config.toml
loss = "sigmoid"
encoder_fused_qkv = true
encoder_layers = 16
text_encoder_mlp_ratio = 4
text_encoder_fused_qkv = false
text_encoder_parallel_block = false
learning_rate = 0.016
adamw_lr_other_params = 0.0011
batch_size = 256
Rows from block 11 of the audio encoder, named by matrix and row number. Rows with one number belong to one attention dimension. Each number is 200 + 30 x the weight over its row's rms, rounded and kept within 0 to 999. All counts start at 0. After the name is the row's rms in percent of the matrix's.
# v: attention query, key and value (stacked) (encoder.blocks.11.attn.qkv.weight, 576x192, the v third), inputs 64-127
# proj: attention output (encoder.blocks.11.attn.proj.weight, 192x192, transposed), outputs 64-127
v.80,102,205,263,201,173,222,167,228,185,175,154,179,183,192,248,180,165,187,206,230,214,185,253,200,210,183,197,202,192,232,210,200,142,213,212,125,210,166,178,230,218,172,190,166,170,204,187,228,251,167,222,178,239,184,191,201,199,233,138,223,235,241,196,181,202
proj.80,100,204,182,221,244,156,218,191,206,224,228,188,249,180,154,200,248,209,203,105,207,185,191,148,194,157,192,197,201,194,181,179,274,191,221,196,232,272,255,181,179,225,206,248,244,244,243,241,183,157,198,224,138,178,167,210,172,202,225,193,182,204,250,187,159
v.81,109,187,197,209,188,239,184,184,244,257,207,286,212,187,215,190,222,172,224,198,206,185,223,209,222,187,248,174,218,213,223,189,189,200,219,174,223,243,230,166,251,213,269,206,197,166,251,153,183,208,233,227,244,186,174,235,184,186,213,178,143,218,171,246,213
proj.81,118,241,189,205,256,149,225,237,189,186,206,179,276,249,211,154,206,236,173,280,219,212,143,193,253,205,201,211,192,198,171,236,228,193,194,260,160,159,147,249,186,211,160,242,142,222,190,238,192,207,207,155,165,214,250,191,231,218,212,204,230,188,202,163,124
v.82,116,203,197,218,194,190,197,242,189,143,189,209,211,232,179,154,193,177,205,198,260,239,176,246,194,145,214,239,208,221,182,184,202,199,228,210,238,203,210,181,213,233,211,189,193,226,259,206,283,171,223,167,232,212,233,175,172,221,181,189,141,220,210,217,188
proj.82,105,219,177,148,184,213,178,162,209,185,200,145,228,167,206,191,225,185,195,227,200,184,212,158,200,215,194,160,228,195,161,191,218,198,162,166,193,171,215,183,154,189,147,233,235,209,167,216,127,137,247,195,170,187,193,205,206,224,202,129,251,191,240,224,200
v.83,125,217,205,196,211,255,218,141,271,212,226,241,189,187,191,169,190,224,215,171,188,166,221,198,159,176,222,189,224,225,164,181,158,198,158,182,263,192,204,199,241,226,226,206,172,162,243,263,203,207,198,210,203,165,205,205,262,156,230,169,148,212,212,193,173
proj.83,120,207,151,173,175,181,198,224,136,234,215,154,198,251,168,181,172,205,218,209,176,223,211,215,227,198,202,193,124,195,258,217,239,216,189,252,219,188,198,205,205,193,178,215,231,202,143,154,196,199,156,166,203,199,223,191,185,245,186,203,229,163,219,152,212
v.84,092,191,198,231,252,262,178,184,216,207,209,226,204,219,236,187,183,156,196,196,196,278,201,205,196,159,244,217,223,195,196,184,192,214,183,169,242,217,212,159,209,225,220,197,203,168,186,193,227,230,173,162,249,156,227,197,211,167,206,148,216,233,162,254,173
proj.84,100,188,127,205,210,161,218,243,213,210,219,176,182,209,207,193,206,212,198,199,204,163,173,214,244,214,191,215,185,192,275,175,226,167,188,211,232,180,164,211,174,208,166,218,192,174,221,193,157,213,226,176,184,220,230,206,213,226,179,242,201,197,223,132,186
v.85,117,178,204,166,236,173,203,247,191,191,217,233,219,219,225,162,208,192,181,180,190,192,191,219,254,203,153,200,201,191,209,220,197,176,202,232,154,201,160,226,218,200,213,196,214,160,242,197,193,191,262,156,189,184,237,189,197,166,194,180,174,178,169,238,159
proj.85,107,171,237,209,205,278,227,194,207,188,174,197,191,175,233,222,204,203,270,230,172,237,192,188,159,194,210,211,217,207,241,205,221,163,196,231,196,247,213,193,180,169,190,205,192,223,198,184,186,180,225,193,194,205,134,250,220,140,206,228,263,199,175,211,238
v.86,099,193,159,169,165,168,208,237,228,184,189,178,215,214,272,223,214,225,195,169,189,185,193,206,238,223,155,202,196,166,181,192,192,190,202,173,185,212,175,223,170,244,224,225,167,174,156,189,187,249,227,188,196,187,176,208,158,180,174,198,277,214,150,232,165
proj.86,091,227,200,209,214,216,176,155,188,147,230,217,213,168,157,235,202,168,159,242,189,152,196,207,180,226,166,247,271,260,194,217,220,248,191,172,200,195,199,194,217,193,188,208,215,198,249,243,247,129,154,169,206,207,225,214,269,163,185,219,189,235,218,216,240
v.87,093,186,199,238,184,183,169,181,175,192,193,219,164,155,202,231,175,191,194,227,164,242,238,171,210,191,238,189,214,204,198,252,195,156,202,176,251,217,174,252,190,202,132,195,189,200,208,181,135,192,233,173,194,173,227,196,192,174,217,210,177,195,258,231,195
proj.87,102,196,191,200,231,203,192,217,165,200,208,209,171,230,266,194,229,217,161,194,234,219,201,230,143,171,150,181,190,171,226,121,221,237,163,178,175,196,248,153,212,219,226,187,185,215,191,205,198,224,177,247,228,240,204,156,168,227,190,190,205,160,160,203,193
v.88,104,205,279,250,204,181,192,235,152,186,149,226,137,215,207,174,221,229,153,261,182,225,201,158,209,155,215,202,209,189,224,222,217,169,231,193,206,163,186,258,194,187,148,181,213,247,221,180,220,232,193,206,196,216,131,208,181,183,190,216,188,211,142,206,232
proj.88,113,152,248,191,194,183,259,167,229,223,237,251,182,173,228,244,154,242,194,175,255,184,165,217,199,216,191,190,175,224,239,192,198,169,167,259,175,210,184,153,157,166,223,146,166,174,188,200,184,199,212,180,158,200,213,224,167,242,203,231,212,233,238,227,202
v.89,101,218,220,214,215,250,205,215,177,182,217,204,240,182,201,212,215,180,196,194,138,224,208,195,176,190,218,204,165,178,217,184,233,205,169,163,128,100,214,197,196,164,167,215,224,192,259,167,213,227,207,243,122,204,174,213,203,198,234,186,211,118,168,181,205
proj.89,105,212,207,237,173,182,258,191,213,153,227,274,223,161,197,168,199,183,129,189,227,102,200,231,144,222,209,240,194,233,222,186,167,182,231,231,200,193,213,208,236,279,191,202,181,247,235,210,223,166,187,239,213,186,220,150,148,207,141,226,192,246,195,251,195
v.90,125,191,229,144,158,243,190,180,221,218,193,202,165,231,216,150,195,197,167,161,240,176,185,213,154,170,193,233,201,163,190,178,179,199,194,212,212,240,159,222,210,161,254,247,242,184,192,241,252,178,269,189,179,220,238,169,142,245,177,255,184,277,235,185,202
proj.90,120,221,145,221,253,247,242,242,225,226,161,152,234,249,194,211,220,260,264,217,231,228,206,228,216,185,236,201,198,195,193,198,224,180,190,220,210,197,182,167,182,224,157,202,210,191,191,181,186,164,231,147,176,245,198,115,217,188,215,196,167,166,196,190,211
v.91,118,224,164,152,172,160,214,235,190,192,167,185,232,211,198,204,172,167,250,217,243,195,185,185,207,233,203,226,165,226,182,176,209,188,211,254,226,211,167,163,205,208,209,247,232,180,199,189,164,216,200,207,172,231,184,204,186,253,262,184,210,204,237,193,203
proj.91,112,209,212,243,138,217,184,215,242,172,223,232,197,192,189,185,172,188,172,258,226,192,231,231,239,204,178,168,233,187,170,191,78,191,190,167,190,164,243,206,174,162,235,143,209,208,220,211,220,199,230,239,247,182,227,193,242,187,200,178,134,192,203,182,235
v.92,104,219,212,202,166,124,171,206,205,202,169,162,189,231,227,183,212,234,169,166,199,235,255,253,185,236,218,232,221,222,192,225,194,200,225,250,183,179,224,163,214,238,212,242,181,221,224,141,225,231,204,222,274,198,238,221,182,156,186,216,247,247,174,216,227
proj.92,104,130,208,209,190,175,215,172,199,188,256,210,192,167,143,226,151,186,201,216,210,230,180,224,222,239,135,160,225,203,205,163,142,230,170,178,268,183,139,218,171,174,190,194,243,194,180,249,199,218,172,206,99,181,172,235,197,206,219,201,175,180,198,161,191
v.93,130,207,271,169,206,260,191,191,244,197,184,226,245,193,196,211,192,229,159,160,221,178,291,166,210,175,173,162,185,200,229,174,229,210,199,206,267,245,203,174,219,145,165,166,164,148,199,176,223,161,206,216,214,200,172,161,168,185,192,218,208,205,217,218,211
proj.93,135,214,182,206,215,172,199,185,164,241,216,236,256,199,211,204,207,193,242,182,119,239,149,191,185,221,240,217,192,214,221,206,286,232,232,210,100,190,197,200,192,240,199,228,218,194,223,227,200,209,145,212,157,214,203,165,166,172,200,263,258,205,188,193,196
v.94,107,183,200,213,190,229,264,276,139,219,193,192,152,202,226,207,164,219,203,215,210,213,200,283,220,206,226,197,165,179,233,204,188,240,244,183,197,144,213,198,182,242,207,203,248,208,217,220,223,193,196,207,173,219,241,135,183,236,186,222,230,225,197,233,227
proj.94,106,173,194,180,199,194,213,175,233,176,186,199,206,202,189,194,253,182,172,194,234,189,189,198,147,169,174,160,236,191,167,122,199,194,180,218,219,184,173,143,238,131,224,188,186,220,216,217,147,215,193,236,221,218,151,204,160,190,171,178,153,258,245,183,180
v.95,092,232,193,173,192,146,214,225,175,210,167,172,217,208,242,206,183,129,253,191,180,209,197,195,219,193,209,184,219,194,172,227,192,267,193,245,201,174,187,202,211,199,166,183,172,227,201,202,153,173,175,216,227,188,202,195,224,178,220,183,220,174,208,142,161
proj.95,090,199,201,247,199,162,179,165,193,235,247,214,202,194,185,164,199,246,170,207,169,150,182,161,211,219,139,200,195,201,219,174,218,181,187,214,228,200,250,223,184,197,242,176,214,215,228,234,220,194,189,180,186,205,165,279,195,200,149,247,180,245,154,217,184
v.96,103,193,194,214,198,239,174,223,186,175,221,191,161,149,172,216,184,232,142,201,206,176,149,194,208,202,232,206,209,217,224,241,224,176,200,270,235,220,184,197,262,211,188,242,181,175,278,209,194,151,169,215,203,218,189,203,162,164,212,210,231,183,189,188,205
proj.96,095,221,248,163,188,171,236,186,192,198,225,226,184,264,227,199,187,191,132,209,230,214,201,228,232,172,187,178,187,212,240,181,179,205,252,192,189,205,213,153,165,220,190,164,189,221,189,194,234,232,246,165,224,224,151,157,181,202,171,193,188,242,150,232,187
v.97,125,236,224,247,196,202,205,187,187,226,155,195,177,182,191,205,223,167,234,159,170,256,199,135,226,279,189,183,234,140,275,235,185,207,186,184,170,190,239,213,208,169,156,223,188,223,159,189,254,236,206,223,180,179,227,173,245,133,213,198,169,169,222,172,215
proj.97,111,157,99,217,199,216,181,217,227,239,201,198,219,222,181,210,179,149,194,233,213,173,213,197,213,176,195,236,243,223,124,223,255,225,192,150,222,201,155,152,185,235,203,223,216,249,258,188,155,204,205,197,176,203,206,235,176,249,200,222,196,202,226,277,209
v.98,096,250,193,166,180,177,169,241,188,204,233,162,223,155,179,223,149,150,236,196,227,193,258,166,215,219,232,159,237,199,206,222,176,213,194,157,203,237,217,167,214,184,238,188,235,207,192,245,246,153,215,161,212,196,243,175,211,216,249,147,200,228,178,186,200
proj.98,099,185,232,218,225,220,205,201,212,210,178,204,202,191,150,192,186,196,183,202,185,210,181,193,182,162,200,232,231,162,231,110,182,221,209,183,220,193,176,175,127,198,217,204,196,207,167,178,197,213,190,198,254,228,136,217,200,212,216,151,203,140,240,197,190
v.99,102,196,171,168,205,152,167,231,195,166,207,205,225,183,232,232,147,161,193,195,217,160,191,178,181,251,221,155,188,209,208,235,205,213,203,220,213,172,213,257,166,180,219,225,223,233,245,174,212,243,224,236,229,167,153,166,198,219,282,229,204,161,240,159,173
proj.99,104,214,223,218,184,199,198,183,176,215,181,201,224,189,194,225,211,176,248,188,123,219,196,214,203,186,203,186,224,200,218,208,196,192,241,136,210,224,187,203,196,239,176,204,173,177,147,169,160,175,167,229,191,224,191,186,179,214,184,234,207,265,220,169,198
v.100,110,206,190,200,164,217,225,209,159,199,241,198,202,217,189,218,183,219,212,144,172,208,206,223,159,179,180,235,166,179,221,223,165,200,233,207,255,196,174,198,218,137,250,199,188,184,174,232,229,232,228,217,194,219,203,228,188,284,270,234,151,164,250,218,182
proj.100,104,173,155,195,202,180,233,212,175,190,193,248,147,223,155,189,184,209,206,206,201,221,199,220,226,232,191,187,217,180,218,197,228,208,208,219,192,245,211,152,155,180,179,196,231,175,266,159,195,197,196,145,155,240,178,140,205,156,170,219,234,111,197,215,222
v.101,107,204,134,166,186,204,230,198,246,237,206,185,249,222,193,149,118,226,169,177,174,223,156,269,231,141,153,196,274,222,213,212,160,205,199,236,194,249,191,222,264,197,196,218,213,146,185,247,162,185,135,194,179,190,231,217,196,135,205,215,196,151,206,280,215
proj.101,103,172,245,206,178,168,185,189,193,85,229,171,168,187,221,168,146,190,211,233,197,212,219,197,205,211,196,217,190,218,192,164,205,178,140,194,239,133,196,152,239,190,189,201,246,234,184,195,189,245,207,218,162,193,216,173,225,226,197,254,175,196,196,144,163
v.102,103,227,215,158,193,177,196,200,191,180,234,155,157,182,181,156,174,200,201,223,152,168,178,217,195,231,191,241,211,181,228,246,186,198,203,202,186,195,247,274,185,203,170,214,207,187,166,187,218,242,158,214,241,144,198,185,226,149,226,226,192,163,202,206,200
proj.102,105,207,143,265,182,215,149,155,233,164,173,217,253,269,202,207,178,195,184,160,202,215,160,209,245,188,251,150,231,234,150,196,272,207,183,188,240,235,195,162,216,253,214,179,155,209,217,229,129,200,194,224,158,193,215,167,162,183,235,147,170,195,189,248,200
v.103,095,210,219,195,261,235,193,213,156,208,206,199,177,195,192,200,205,221,213,179,242,162,164,202,185,268,225,210,193,278,173,171,220,184,192,157,169,213,234,227,190,209,168,198,190,186,201,205,231,178,175,210,175,179,195,201,252,207,147,238,197,196,188,216,177
proj.103,106,206,248,216,182,186,203,217,189,170,234,185,150,184,233,216,163,169,193,244,206,188,173,183,227,181,183,196,170,156,226,197,199,231,187,175,221,162,169,167,238,187,252,254,215,219,195,209,211,170,234,182,210,183,172,219,157,170,251,216,209,221,221,212,197
v.104,092,220,182,190,235,200,166,207,230,198,114,182,187,218,186,176,203,207,210,206,205,188,176,203,187,200,218,208,249,223,189,218,206,229,215,184,180,163,184,226,182,227,211,255,204,263,219,148,161,193,172,153,191,214,206,187,223,189,115,194,224,241,172,201,233
proj.104,093,142,211,205,179,152,231,179,191,158,191,177,201,156,221,196,215,273,211,220,176,191,259,168,224,221,209,225,157,212,240,207,193,184,186,174,227,180,167,227,246,232,230,160,176,195,235,250,171,185,239,234,221,246,231,224,225,240,250,187,147,190,222,206,190
v.105,099,236,213,239,243,181,225,109,229,183,181,193,252,208,242,198,158,178,212,245,188,232,159,227,191,231,220,174,196,145,184,158,238,165,256,185,208,189,184,205,254,231,220,169,203,222,217,209,213,216,152,195,207,227,214,189,184,147,184,163,154,207,170,201,180
proj.105,100,207,188,217,189,213,171,209,238,244,182,235,208,172,171,200,239,195,232,151,226,194,207,170,196,226,211,180,242,235,200,214,154,197,124,188,242,264,234,178,204,141,189,255,223,180,219,197,173,197,201,202,199,162,166,210,231,217,214,182,187,223,201,206,233
v.106,100,217,229,220,146,206,181,263,90,174,172,221,192,191,195,215,225,192,211,172,181,185,165,218,149,221,223,217,207,219,177,198,201,162,201,179,231,158,225,213,228,177,186,168,188,236,141,194,250,237,222,167,228,200,185,204,227,180,203,208,221,200,200,212,213
proj.106,100,248,165,218,200,194,235,181,211,232,219,254,149,166,195,190,241,211,199,192,226,210,223,182,197,151,213,181,222,188,158,242,206,250,214,190,211,276,205,175,171,202,222,222,241,165,259,202,159,189,231,171,204,217,233,173,208,194,237,208,205,217,195,197,204
v.107,107,220,219,177,213,183,208,195,194,185,187,193,173,199,241,257,216,179,221,169,160,195,233,229,156,200,196,187,216,227,194,227,225,210,214,203,211,173,164,188,155,143,218,216,223,200,228,187,201,205,181,161,201,186,210,219,256,181,210,225,191,166,176,246,208
proj.107,104,183,191,219,201,200,210,216,194,191,207,184,254,222,129,136,197,192,225,225,201,157,125,234,166,173,198,239,199,172,213,185,197,153,206,232,178,196,217,185,155,213,134,146,186,162,256,220,177,221,175,229,172,190,174,205,213,237,205,218,141,230,225,138,122
v.108,119,210,194,218,212,192,212,173,149,216,180,165,181,180,211,197,196,217,175,173,181,253,216,227,177,238,224,242,182,212,200,189,218,222,235,210,249,215,181,125,189,159,208,218,183,184,215,219,195,220,202,164,203,169,254,190,238,263,125,263,168,213,215,182,198
proj.108,113,199,184,182,219,175,207,194,195,185,218,218,218,259,179,178,223,227,257,261,219,157,222,171,192,168,236,245,181,148,233,197,119,177,187,187,146,158,218,223,198,237,195,227,258,187,243,203,190,201,191,185,178,196,148,177,157,151,200,222,197,197,203,172,170
v.109,110,214,231,218,251,164,202,188,193,179,179,172,198,191,230,245,212,188,214,225,186,242,185,203,184,132,303,237,185,204,171,137,192,214,182,196,221,235,145,184,153,249,150,199,172,145,172,230,210,198,174,133,157,224,216,202,207,192,199,174,190,196,191,203,183
proj.109,108,191,198,179,152,256,206,206,235,192,185,208,207,197,206,141,183,217,160,245,222,197,189,172,218,250,159,167,182,199,218,177,158,180,195,189,157,170,243,245,225,182,263,242,242,175,202,219,190,184,167,235,228,212,195,209,157,202,212,181,210,198,255,206,164
v.110,121,118,274,222,221,224,161,188,198,171,265,234,201,229,146,217,240,199,180,225,223,186,128,174,189,187,191,191,165,177,253,195,216,232,191,166,185,292,223,175,230,198,233,185,274,186,234,178,217,174,200,207,215,208,199,187,191,194,183,206,169,177,177,183,151
proj.110,104,219,227,179,220,226,177,213,157,196,219,166,209,173,237,216,201,219,104,171,210,192,185,202,214,173,176,250,173,220,213,219,143,191,227,224,262,180,175,211,189,244,171,159,176,208,169,202,199,284,197,189,207,169,194,193,191,131,205,241,218,189,211,204,177
v.111,104,211,209,202,184,271,205,175,250,235,182,218,219,249,207,223,165,188,199,217,225,214,155,232,198,253,260,181,256,224,194,175,194,159,107,142,240,209,275,214,185,189,197,200,209,197,207,150,170,174,225,181,176,191,196,187,159,222,233,177,203,189,194,196,183
proj.111,103,181,175,151,206,158,175,240,175,147,224,150,242,197,251,178,211,210,198,139,197,207,203,205,246,223,245,196,200,218,174,235,224,190,254,234,101,155,173,233,250,222,232,250,216,172,198,179,173,191,252,235,184,210,179,192,235,174,153,209,176,184,239,237,195
v.112,084,207,227,190,172,208,162,196,260,206,165,214,193,204,207,135,181,226,142,238,227,206,211,241,175,211,263,226,225,225,166,190,215,180,204,192,160,183,220,158,241,187,213,190,225,227,138,163,208,190,176,193,196,179,199,261,183,202,193,248,235,222,193,194,174
proj.112,092,268,177,233,209,232,205,215,174,192,183,135,201,211,194,256,228,159,246,192,175,154,231,186,193,233,181,167,124,163,159,219,197,236,242,269,168,210,155,191,178,192,221,197,191,219,228,229,227,192,217,189,221,187,171,156,239,177,176,198,179,189,237,161,206
v.113,084,231,163,237,205,246,177,187,219,259,196,194,176,231,197,201,245,175,174,200,197,178,174,245,215,191,204,212,173,206,233,152,251,214,243,205,181,121,201,179,235,177,158,218,172,183,198,179,179,189,191,216,201,231,251,190,200,163,235,210,239,203,221,191,203
proj.113,085,159,199,160,191,165,204,216,221,202,229,230,181,198,208,182,219,206,189,221,200,203,219,195,154,229,183,167,146,141,179,221,241,163,209,169,220,211,212,180,156,221,232,163,189,214,201,176,206,232,180,175,121,223,203,172,243,224,209,173,121,212,199,181,238
v.114,086,225,247,249,176,179,190,180,190,232,153,202,164,198,130,175,189,187,228,219,217,204,157,186,195,176,204,163,248,174,171,206,196,173,261,229,238,193,206,156,203,188,240,261,177,179,190,199,219,155,209,246,181,250,207,174,225,233,186,195,158,219,266,196,142
proj.114,091,191,144,115,202,268,197,255,158,233,202,254,186,188,227,242,213,185,160,229,206,175,178,174,176,155,213,216,170,193,222,224,210,200,117,217,269,234,179,223,169,229,216,181,181,222,215,263,226,206,212,203,200,188,204,219,157,233,219,216,186,206,230,188,203
v.115,083,188,224,237,242,227,155,158,249,172,239,169,151,179,267,189,156,253,209,202,205,249,240,213,203,122,231,214,215,235,197,102,190,196,197,262,231,179,185,147,196,208,184,159,126,187,208,168,201,216,156,180,194,191,176,204,184,236,245,150,185,177,190,214,179
proj.115,087,253,202,145,188,196,204,199,180,212,192,205,183,190,194,205,168,173,158,228,208,136,211,181,228,246,211,246,220,210,239,230,195,239,236,159,154,213,223,224,168,175,191,280,227,243,200,211,208,150,193,193,253,190,239,229,240,161,194,193,225,189,197,220,226
v.116,087,213,134,201,166,162,177,201,162,248,215,228,185,194,206,246,176,165,197,240,201,207,276,201,164,205,185,172,200,215,201,215,190,191,223,197,164,176,227,161,224,149,235,198,203,160,191,202,248,255,183,204,144,173,232,177,175,240,209,170,166,205,234,222,165
proj.116,095,181,148,230,211,181,235,212,246,180,194,209,134,209,233,227,174,180,212,193,199,169,180,199,295,212,199,165,227,246,188,203,215,214,184,176,212,195,146,213,150,192,164,205,267,202,230,168,115,209,143,225,235,221,180,230,191,165,201,197,211,198,186,190,247
v.117,079,172,187,230,187,218,243,186,153,178,206,242,257,201,238,192,212,199,197,150,264,204,187,221,211,170,196,197,231,202,153,189,195,244,189,244,197,158,204,199,211,213,154,206,173,165,216,174,199,163,181,236,250,203,200,224,219,117,224,199,171,263,230,200,198
proj.117,086,237,221,180,160,246,200,246,204,246,168,195,130,178,234,201,149,199,246,207,195,207,185,191,172,189,232,198,191,159,174,147,166,139,189,191,224,233,224,206,132,232,262,232,189,245,191,229,209,183,222,183,214,203,269,190,208,206,188,177,213,160,187,244,276
v.118,083,182,210,291,227,184,212,187,157,185,204,184,143,190,173,175,174,190,264,248,183,181,206,193,185,215,195,139,219,230,180,138,260,202,175,200,239,194,219,194,135,186,198,192,177,176,192,207,243,228,227,145,169,161,198,196,214,194,168,165,222,181,191,266,193
proj.118,094,227,173,116,211,202,229,179,251,169,189,238,250,167,241,227,241,222,207,172,171,205,196,183,172,180,232,266,196,183,241,251,245,194,189,160,161,201,186,232,195,162,260,206,182,228,210,200,180,181,190,208,198,211,225,204,203,241,226,197,222,227,251,145,209
v.119,091,205,199,222,176,220,220,194,169,205,200,197,262,134,211,184,257,210,229,161,222,170,247,215,240,191,184,157,223,212,202,205,158,239,115,168,203,229,155,274,200,184,151,177,223,193,145,212,206,180,203,179,268,200,150,174,142,195,182,229,215,175,228,180,193
proj.119,099,208,223,170,219,180,185,141,229,235,249,159,138,153,265,168,153,184,194,219,165,194,166,174,171,202,186,218,205,256,210,174,238,178,282,220,176,158,242,196,204,195,181,217,197,223,199,182,200,186,215,236,186,205,198,216,214,199,245,173,169,172,182,198,135
v.120,089,169,202,214,186,183,173,197,165,200,207,199,162,187,202,190,233,236,237,188,256,235,162,218,144,244,194,170,173,228,155,262,214,208,168,242,151,219,186,198,248,157,202,202,232,248,177,142,196,141,234,158,208,177,215,256,219,168,225,239,240,235,180,227,236
proj.120,093,174,128,221,199,207,201,235,243,202,219,194,221,237,178,250,203,226,187,229,131,163,195,203,202,161,166,200,200,163,274,169,239,219,190,181,254,178,204,226,133,211,181,202,183,195,233,218,185,196,144,182,179,211,187,188,213,216,200,171,219,196,223,141,200
v.121,087,144,243,164,188,187,223,205,242,251,170,167,184,153,162,193,197,196,254,157,238,177,190,184,164,244,225,198,204,150,190,230,216,216,158,154,142,176,181,221,187,201,243,173,203,213,204,213,215,246,224,208,206,168,231,191,217,167,255,182,188,220,255,209,127
proj.121,082,179,173,267,180,226,161,227,190,198,235,217,229,227,271,177,151,218,132,176,199,248,259,190,200,218,182,187,236,218,210,175,214,207,269,259,249,220,243,141,189,201,204,258,142,213,178,206,175,211,167,194,194,189,207,193,214,198,196,167,208,246,144,209,182
v.122,087,232,199,160,221,182,179,235,214,162,156,171,200,221,183,228,211,201,179,139,259,171,177,193,177,136,173,193,226,222,208,245,213,244,189,205,148,218,162,212,236,209,214,213,188,233,164,215,204,211,192,179,191,218,214,226,164,190,245,224,214,216,189,198,242
proj.122,087,149,254,216,178,208,214,167,183,204,224,201,230,153,206,180,184,238,207,237,152,243,174,213,170,229,133,207,257,231,174,178,197,205,194,187,214,203,220,171,237,227,135,171,171,175,195,140,200,215,136,150,237,237,134,194,217,204,223,170,179,228,183,197,152
v.123,088,172,214,189,184,229,151,176,260,165,203,177,193,171,258,213,127,197,219,182,197,220,156,191,247,205,195,206,165,206,208,209,257,190,195,168,203,200,155,214,183,197,202,192,193,190,161,206,191,209,176,161,230,208,233,212,221,211,203,225,280,187,167,208,191
proj.123,091,190,197,231,185,220,263,210,212,210,225,196,232,189,182,159,239,221,172,213,179,207,207,182,132,201,207,186,223,221,200,268,185,211,240,192,166,227,212,181,262,163,204,228,184,201,166,173,262,207,189,216,206,221,164,220,164,194,226,193,132,232,233,215,140
v.124,086,225,225,201,171,211,216,177,229,166,230,234,177,180,182,265,251,168,226,201,215,116,213,157,219,193,219,218,174,158,227,157,213,189,131,251,185,186,192,166,258,191,203,239,238,183,276,159,247,210,185,224,214,218,207,180,225,186,222,215,140,198,193,216,231
proj.124,085,118,230,202,233,179,191,200,233,198,189,211,250,230,243,178,195,270,217,220,183,240,187,184,204,214,201,190,182,218,165,233,159,157,205,156,277,208,174,216,214,186,198,208,212,216,203,247,130,222,208,195,161,169,170,180,223,227,195,255,222,208,186,212,147
v.125,077,154,193,253,215,184,210,232,245,264,201,178,190,221,189,219,185,226,194,203,204,150,190,204,203,149,191,203,200,188,198,163,211,161,223,184,170,195,160,180,230,257,235,184,227,180,192,206,184,205,187,239,124,202,234,254,225,194,238,227,172,190,174,192,204
proj.125,090,201,196,169,160,212,152,166,201,179,163,240,178,199,162,239,230,204,167,216,179,229,189,166,252,169,171,172,210,194,178,241,213,256,180,205,238,200,197,200,181,195,216,213,271,181,218,207,224,190,209,158,223,246,156,131,156,211,172,182,175,177,237,160,211
v.126,085,172,175,254,232,233,187,179,202,252,164,152,190,164,264,178,173,215,237,158,194,155,182,171,188,216,233,202,245,170,161,175,252,217,217,217,148,218,207,208,231,195,166,135,186,196,189,186,147,217,210,165,225,221,233,154,223,170,187,139,157,211,231,193,260
proj.126,091,167,195,191,207,239,237,170,211,172,216,244,163,190,198,208,184,162,212,242,207,213,200,236,130,206,193,194,173,219,172,181,232,195,196,162,226,193,223,188,223,155,216,242,190,186,177,248,259,177,232,252,222,266,223,214,160,192,218,241,239,162,224,213,191
v.127,088,263,164,234,157,221,256,238,222,133,215,202,178,201,179,171,207,191,206,226,203,189,224,193,225,200,211,235,130,197,231,185,185,187,195,133,233,214,217,208,150,267,201,231,215,237,168,229,196,175,193,179,187,256,188,228,153,231,201,240,186,202,221,205,245
proj.127,100,189,195,192,213,170,171,143,199,254,247,188,233,156,212,226,261,215,197,194,202,224,170,201,200,218,219,163,206,147,217,188,179,188,177,256,153,187,197,231,225,195,174,199,137,209,200,138,246,190,238,179,214,178,167,185,197,197,220,208,233,206,144,157,198
v.128,088,186,221,156,216,170,216,172,151,197,208,159,259,154,187,196,218,208,259,237,184,184,230,213,152,212,256,145,173,222,193,198,183,226,168,218,217,229,218,191,169,212,218,150,190,224,213,169,189,180,223,218,278,176,203,212,177,222,186,197,249,160,198,190,211
proj.128,094,192,235,219,177,158,166,265,179,180,209,243,155,219,185,230,210,202,185,182,197,191,178,201,202,204,152,250,188,204,198,165,197,176,207,203,181,155,219,187,260,170,206,245,188,193,174,227,187,186,234,174,103,234,190,251,215,191,204,226,118,258,178,189,206
v.129,096,207,202,205,231,161,176,203,224,245,220,253,151,200,222,193,236,230,174,207,146,186,173,274,206,188,190,196,190,176,203,241,210,237,232,211,166,195,225,188,157,223,220,209,128,182,230,201,220,205,157,158,238,190,127,179,201,225,248,236,174,232,199,228,206
proj.129,098,191,185,198,200,263,231,179,120,216,217,221,191,214,216,165,141,238,266,187,216,195,191,186,155,157,228,229,194,172,208,175,206,222,220,171,197,176,156,166,245,180,171,194,237,198,214,218,160,166,243,194,217,218,267,225,221,202,197,186,221,200,192,172,188
v.130,082,204,207,186,217,223,188,169,167,202,237,218,186,213,187,247,213,166,245,195,165,173,212,175,210,191,155,179,200,198,165,178,233,180,200,221,176,197,214,195,230,218,183,189,251,204,245,216,221,147,239,209,187,197,183,200,180,208,223,254,169,161,159,187,208
proj.130,085,232,130,221,252,206,223,231,187,163,202,175,202,184,194,178,218,181,164,202,225,246,236,195,215,213,255,188,179,176,275,219,137,279,174,229,197,262,181,207,228,173,188,211,146,228,212,186,208,204,232,232,254,230,243,191,237,202,202,169,182,209,206,204,171
v.131,082,159,169,151,169,201,176,200,166,215,274,171,223,212,203,209,210,240,205,166,187,207,198,229,260,228,183,233,250,264,223,185,243,187,245,212,182,196,232,191,236,260,226,198,214,171,200,143,204,219,221,238,178,196,197,188,191,235,193,150,192,204,195,152,180
proj.131,077,224,210,188,202,203,190,213,223,163,163,227,163,180,177,121,163,183,186,228,187,224,144,159,163,183,199,220,208,189,210,202,170,223,117,272,177,164,157,252,115,174,212,186,202,188,209,237,194,184,216,177,183,202,197,173,226,211,217,221,187,224,237,214,242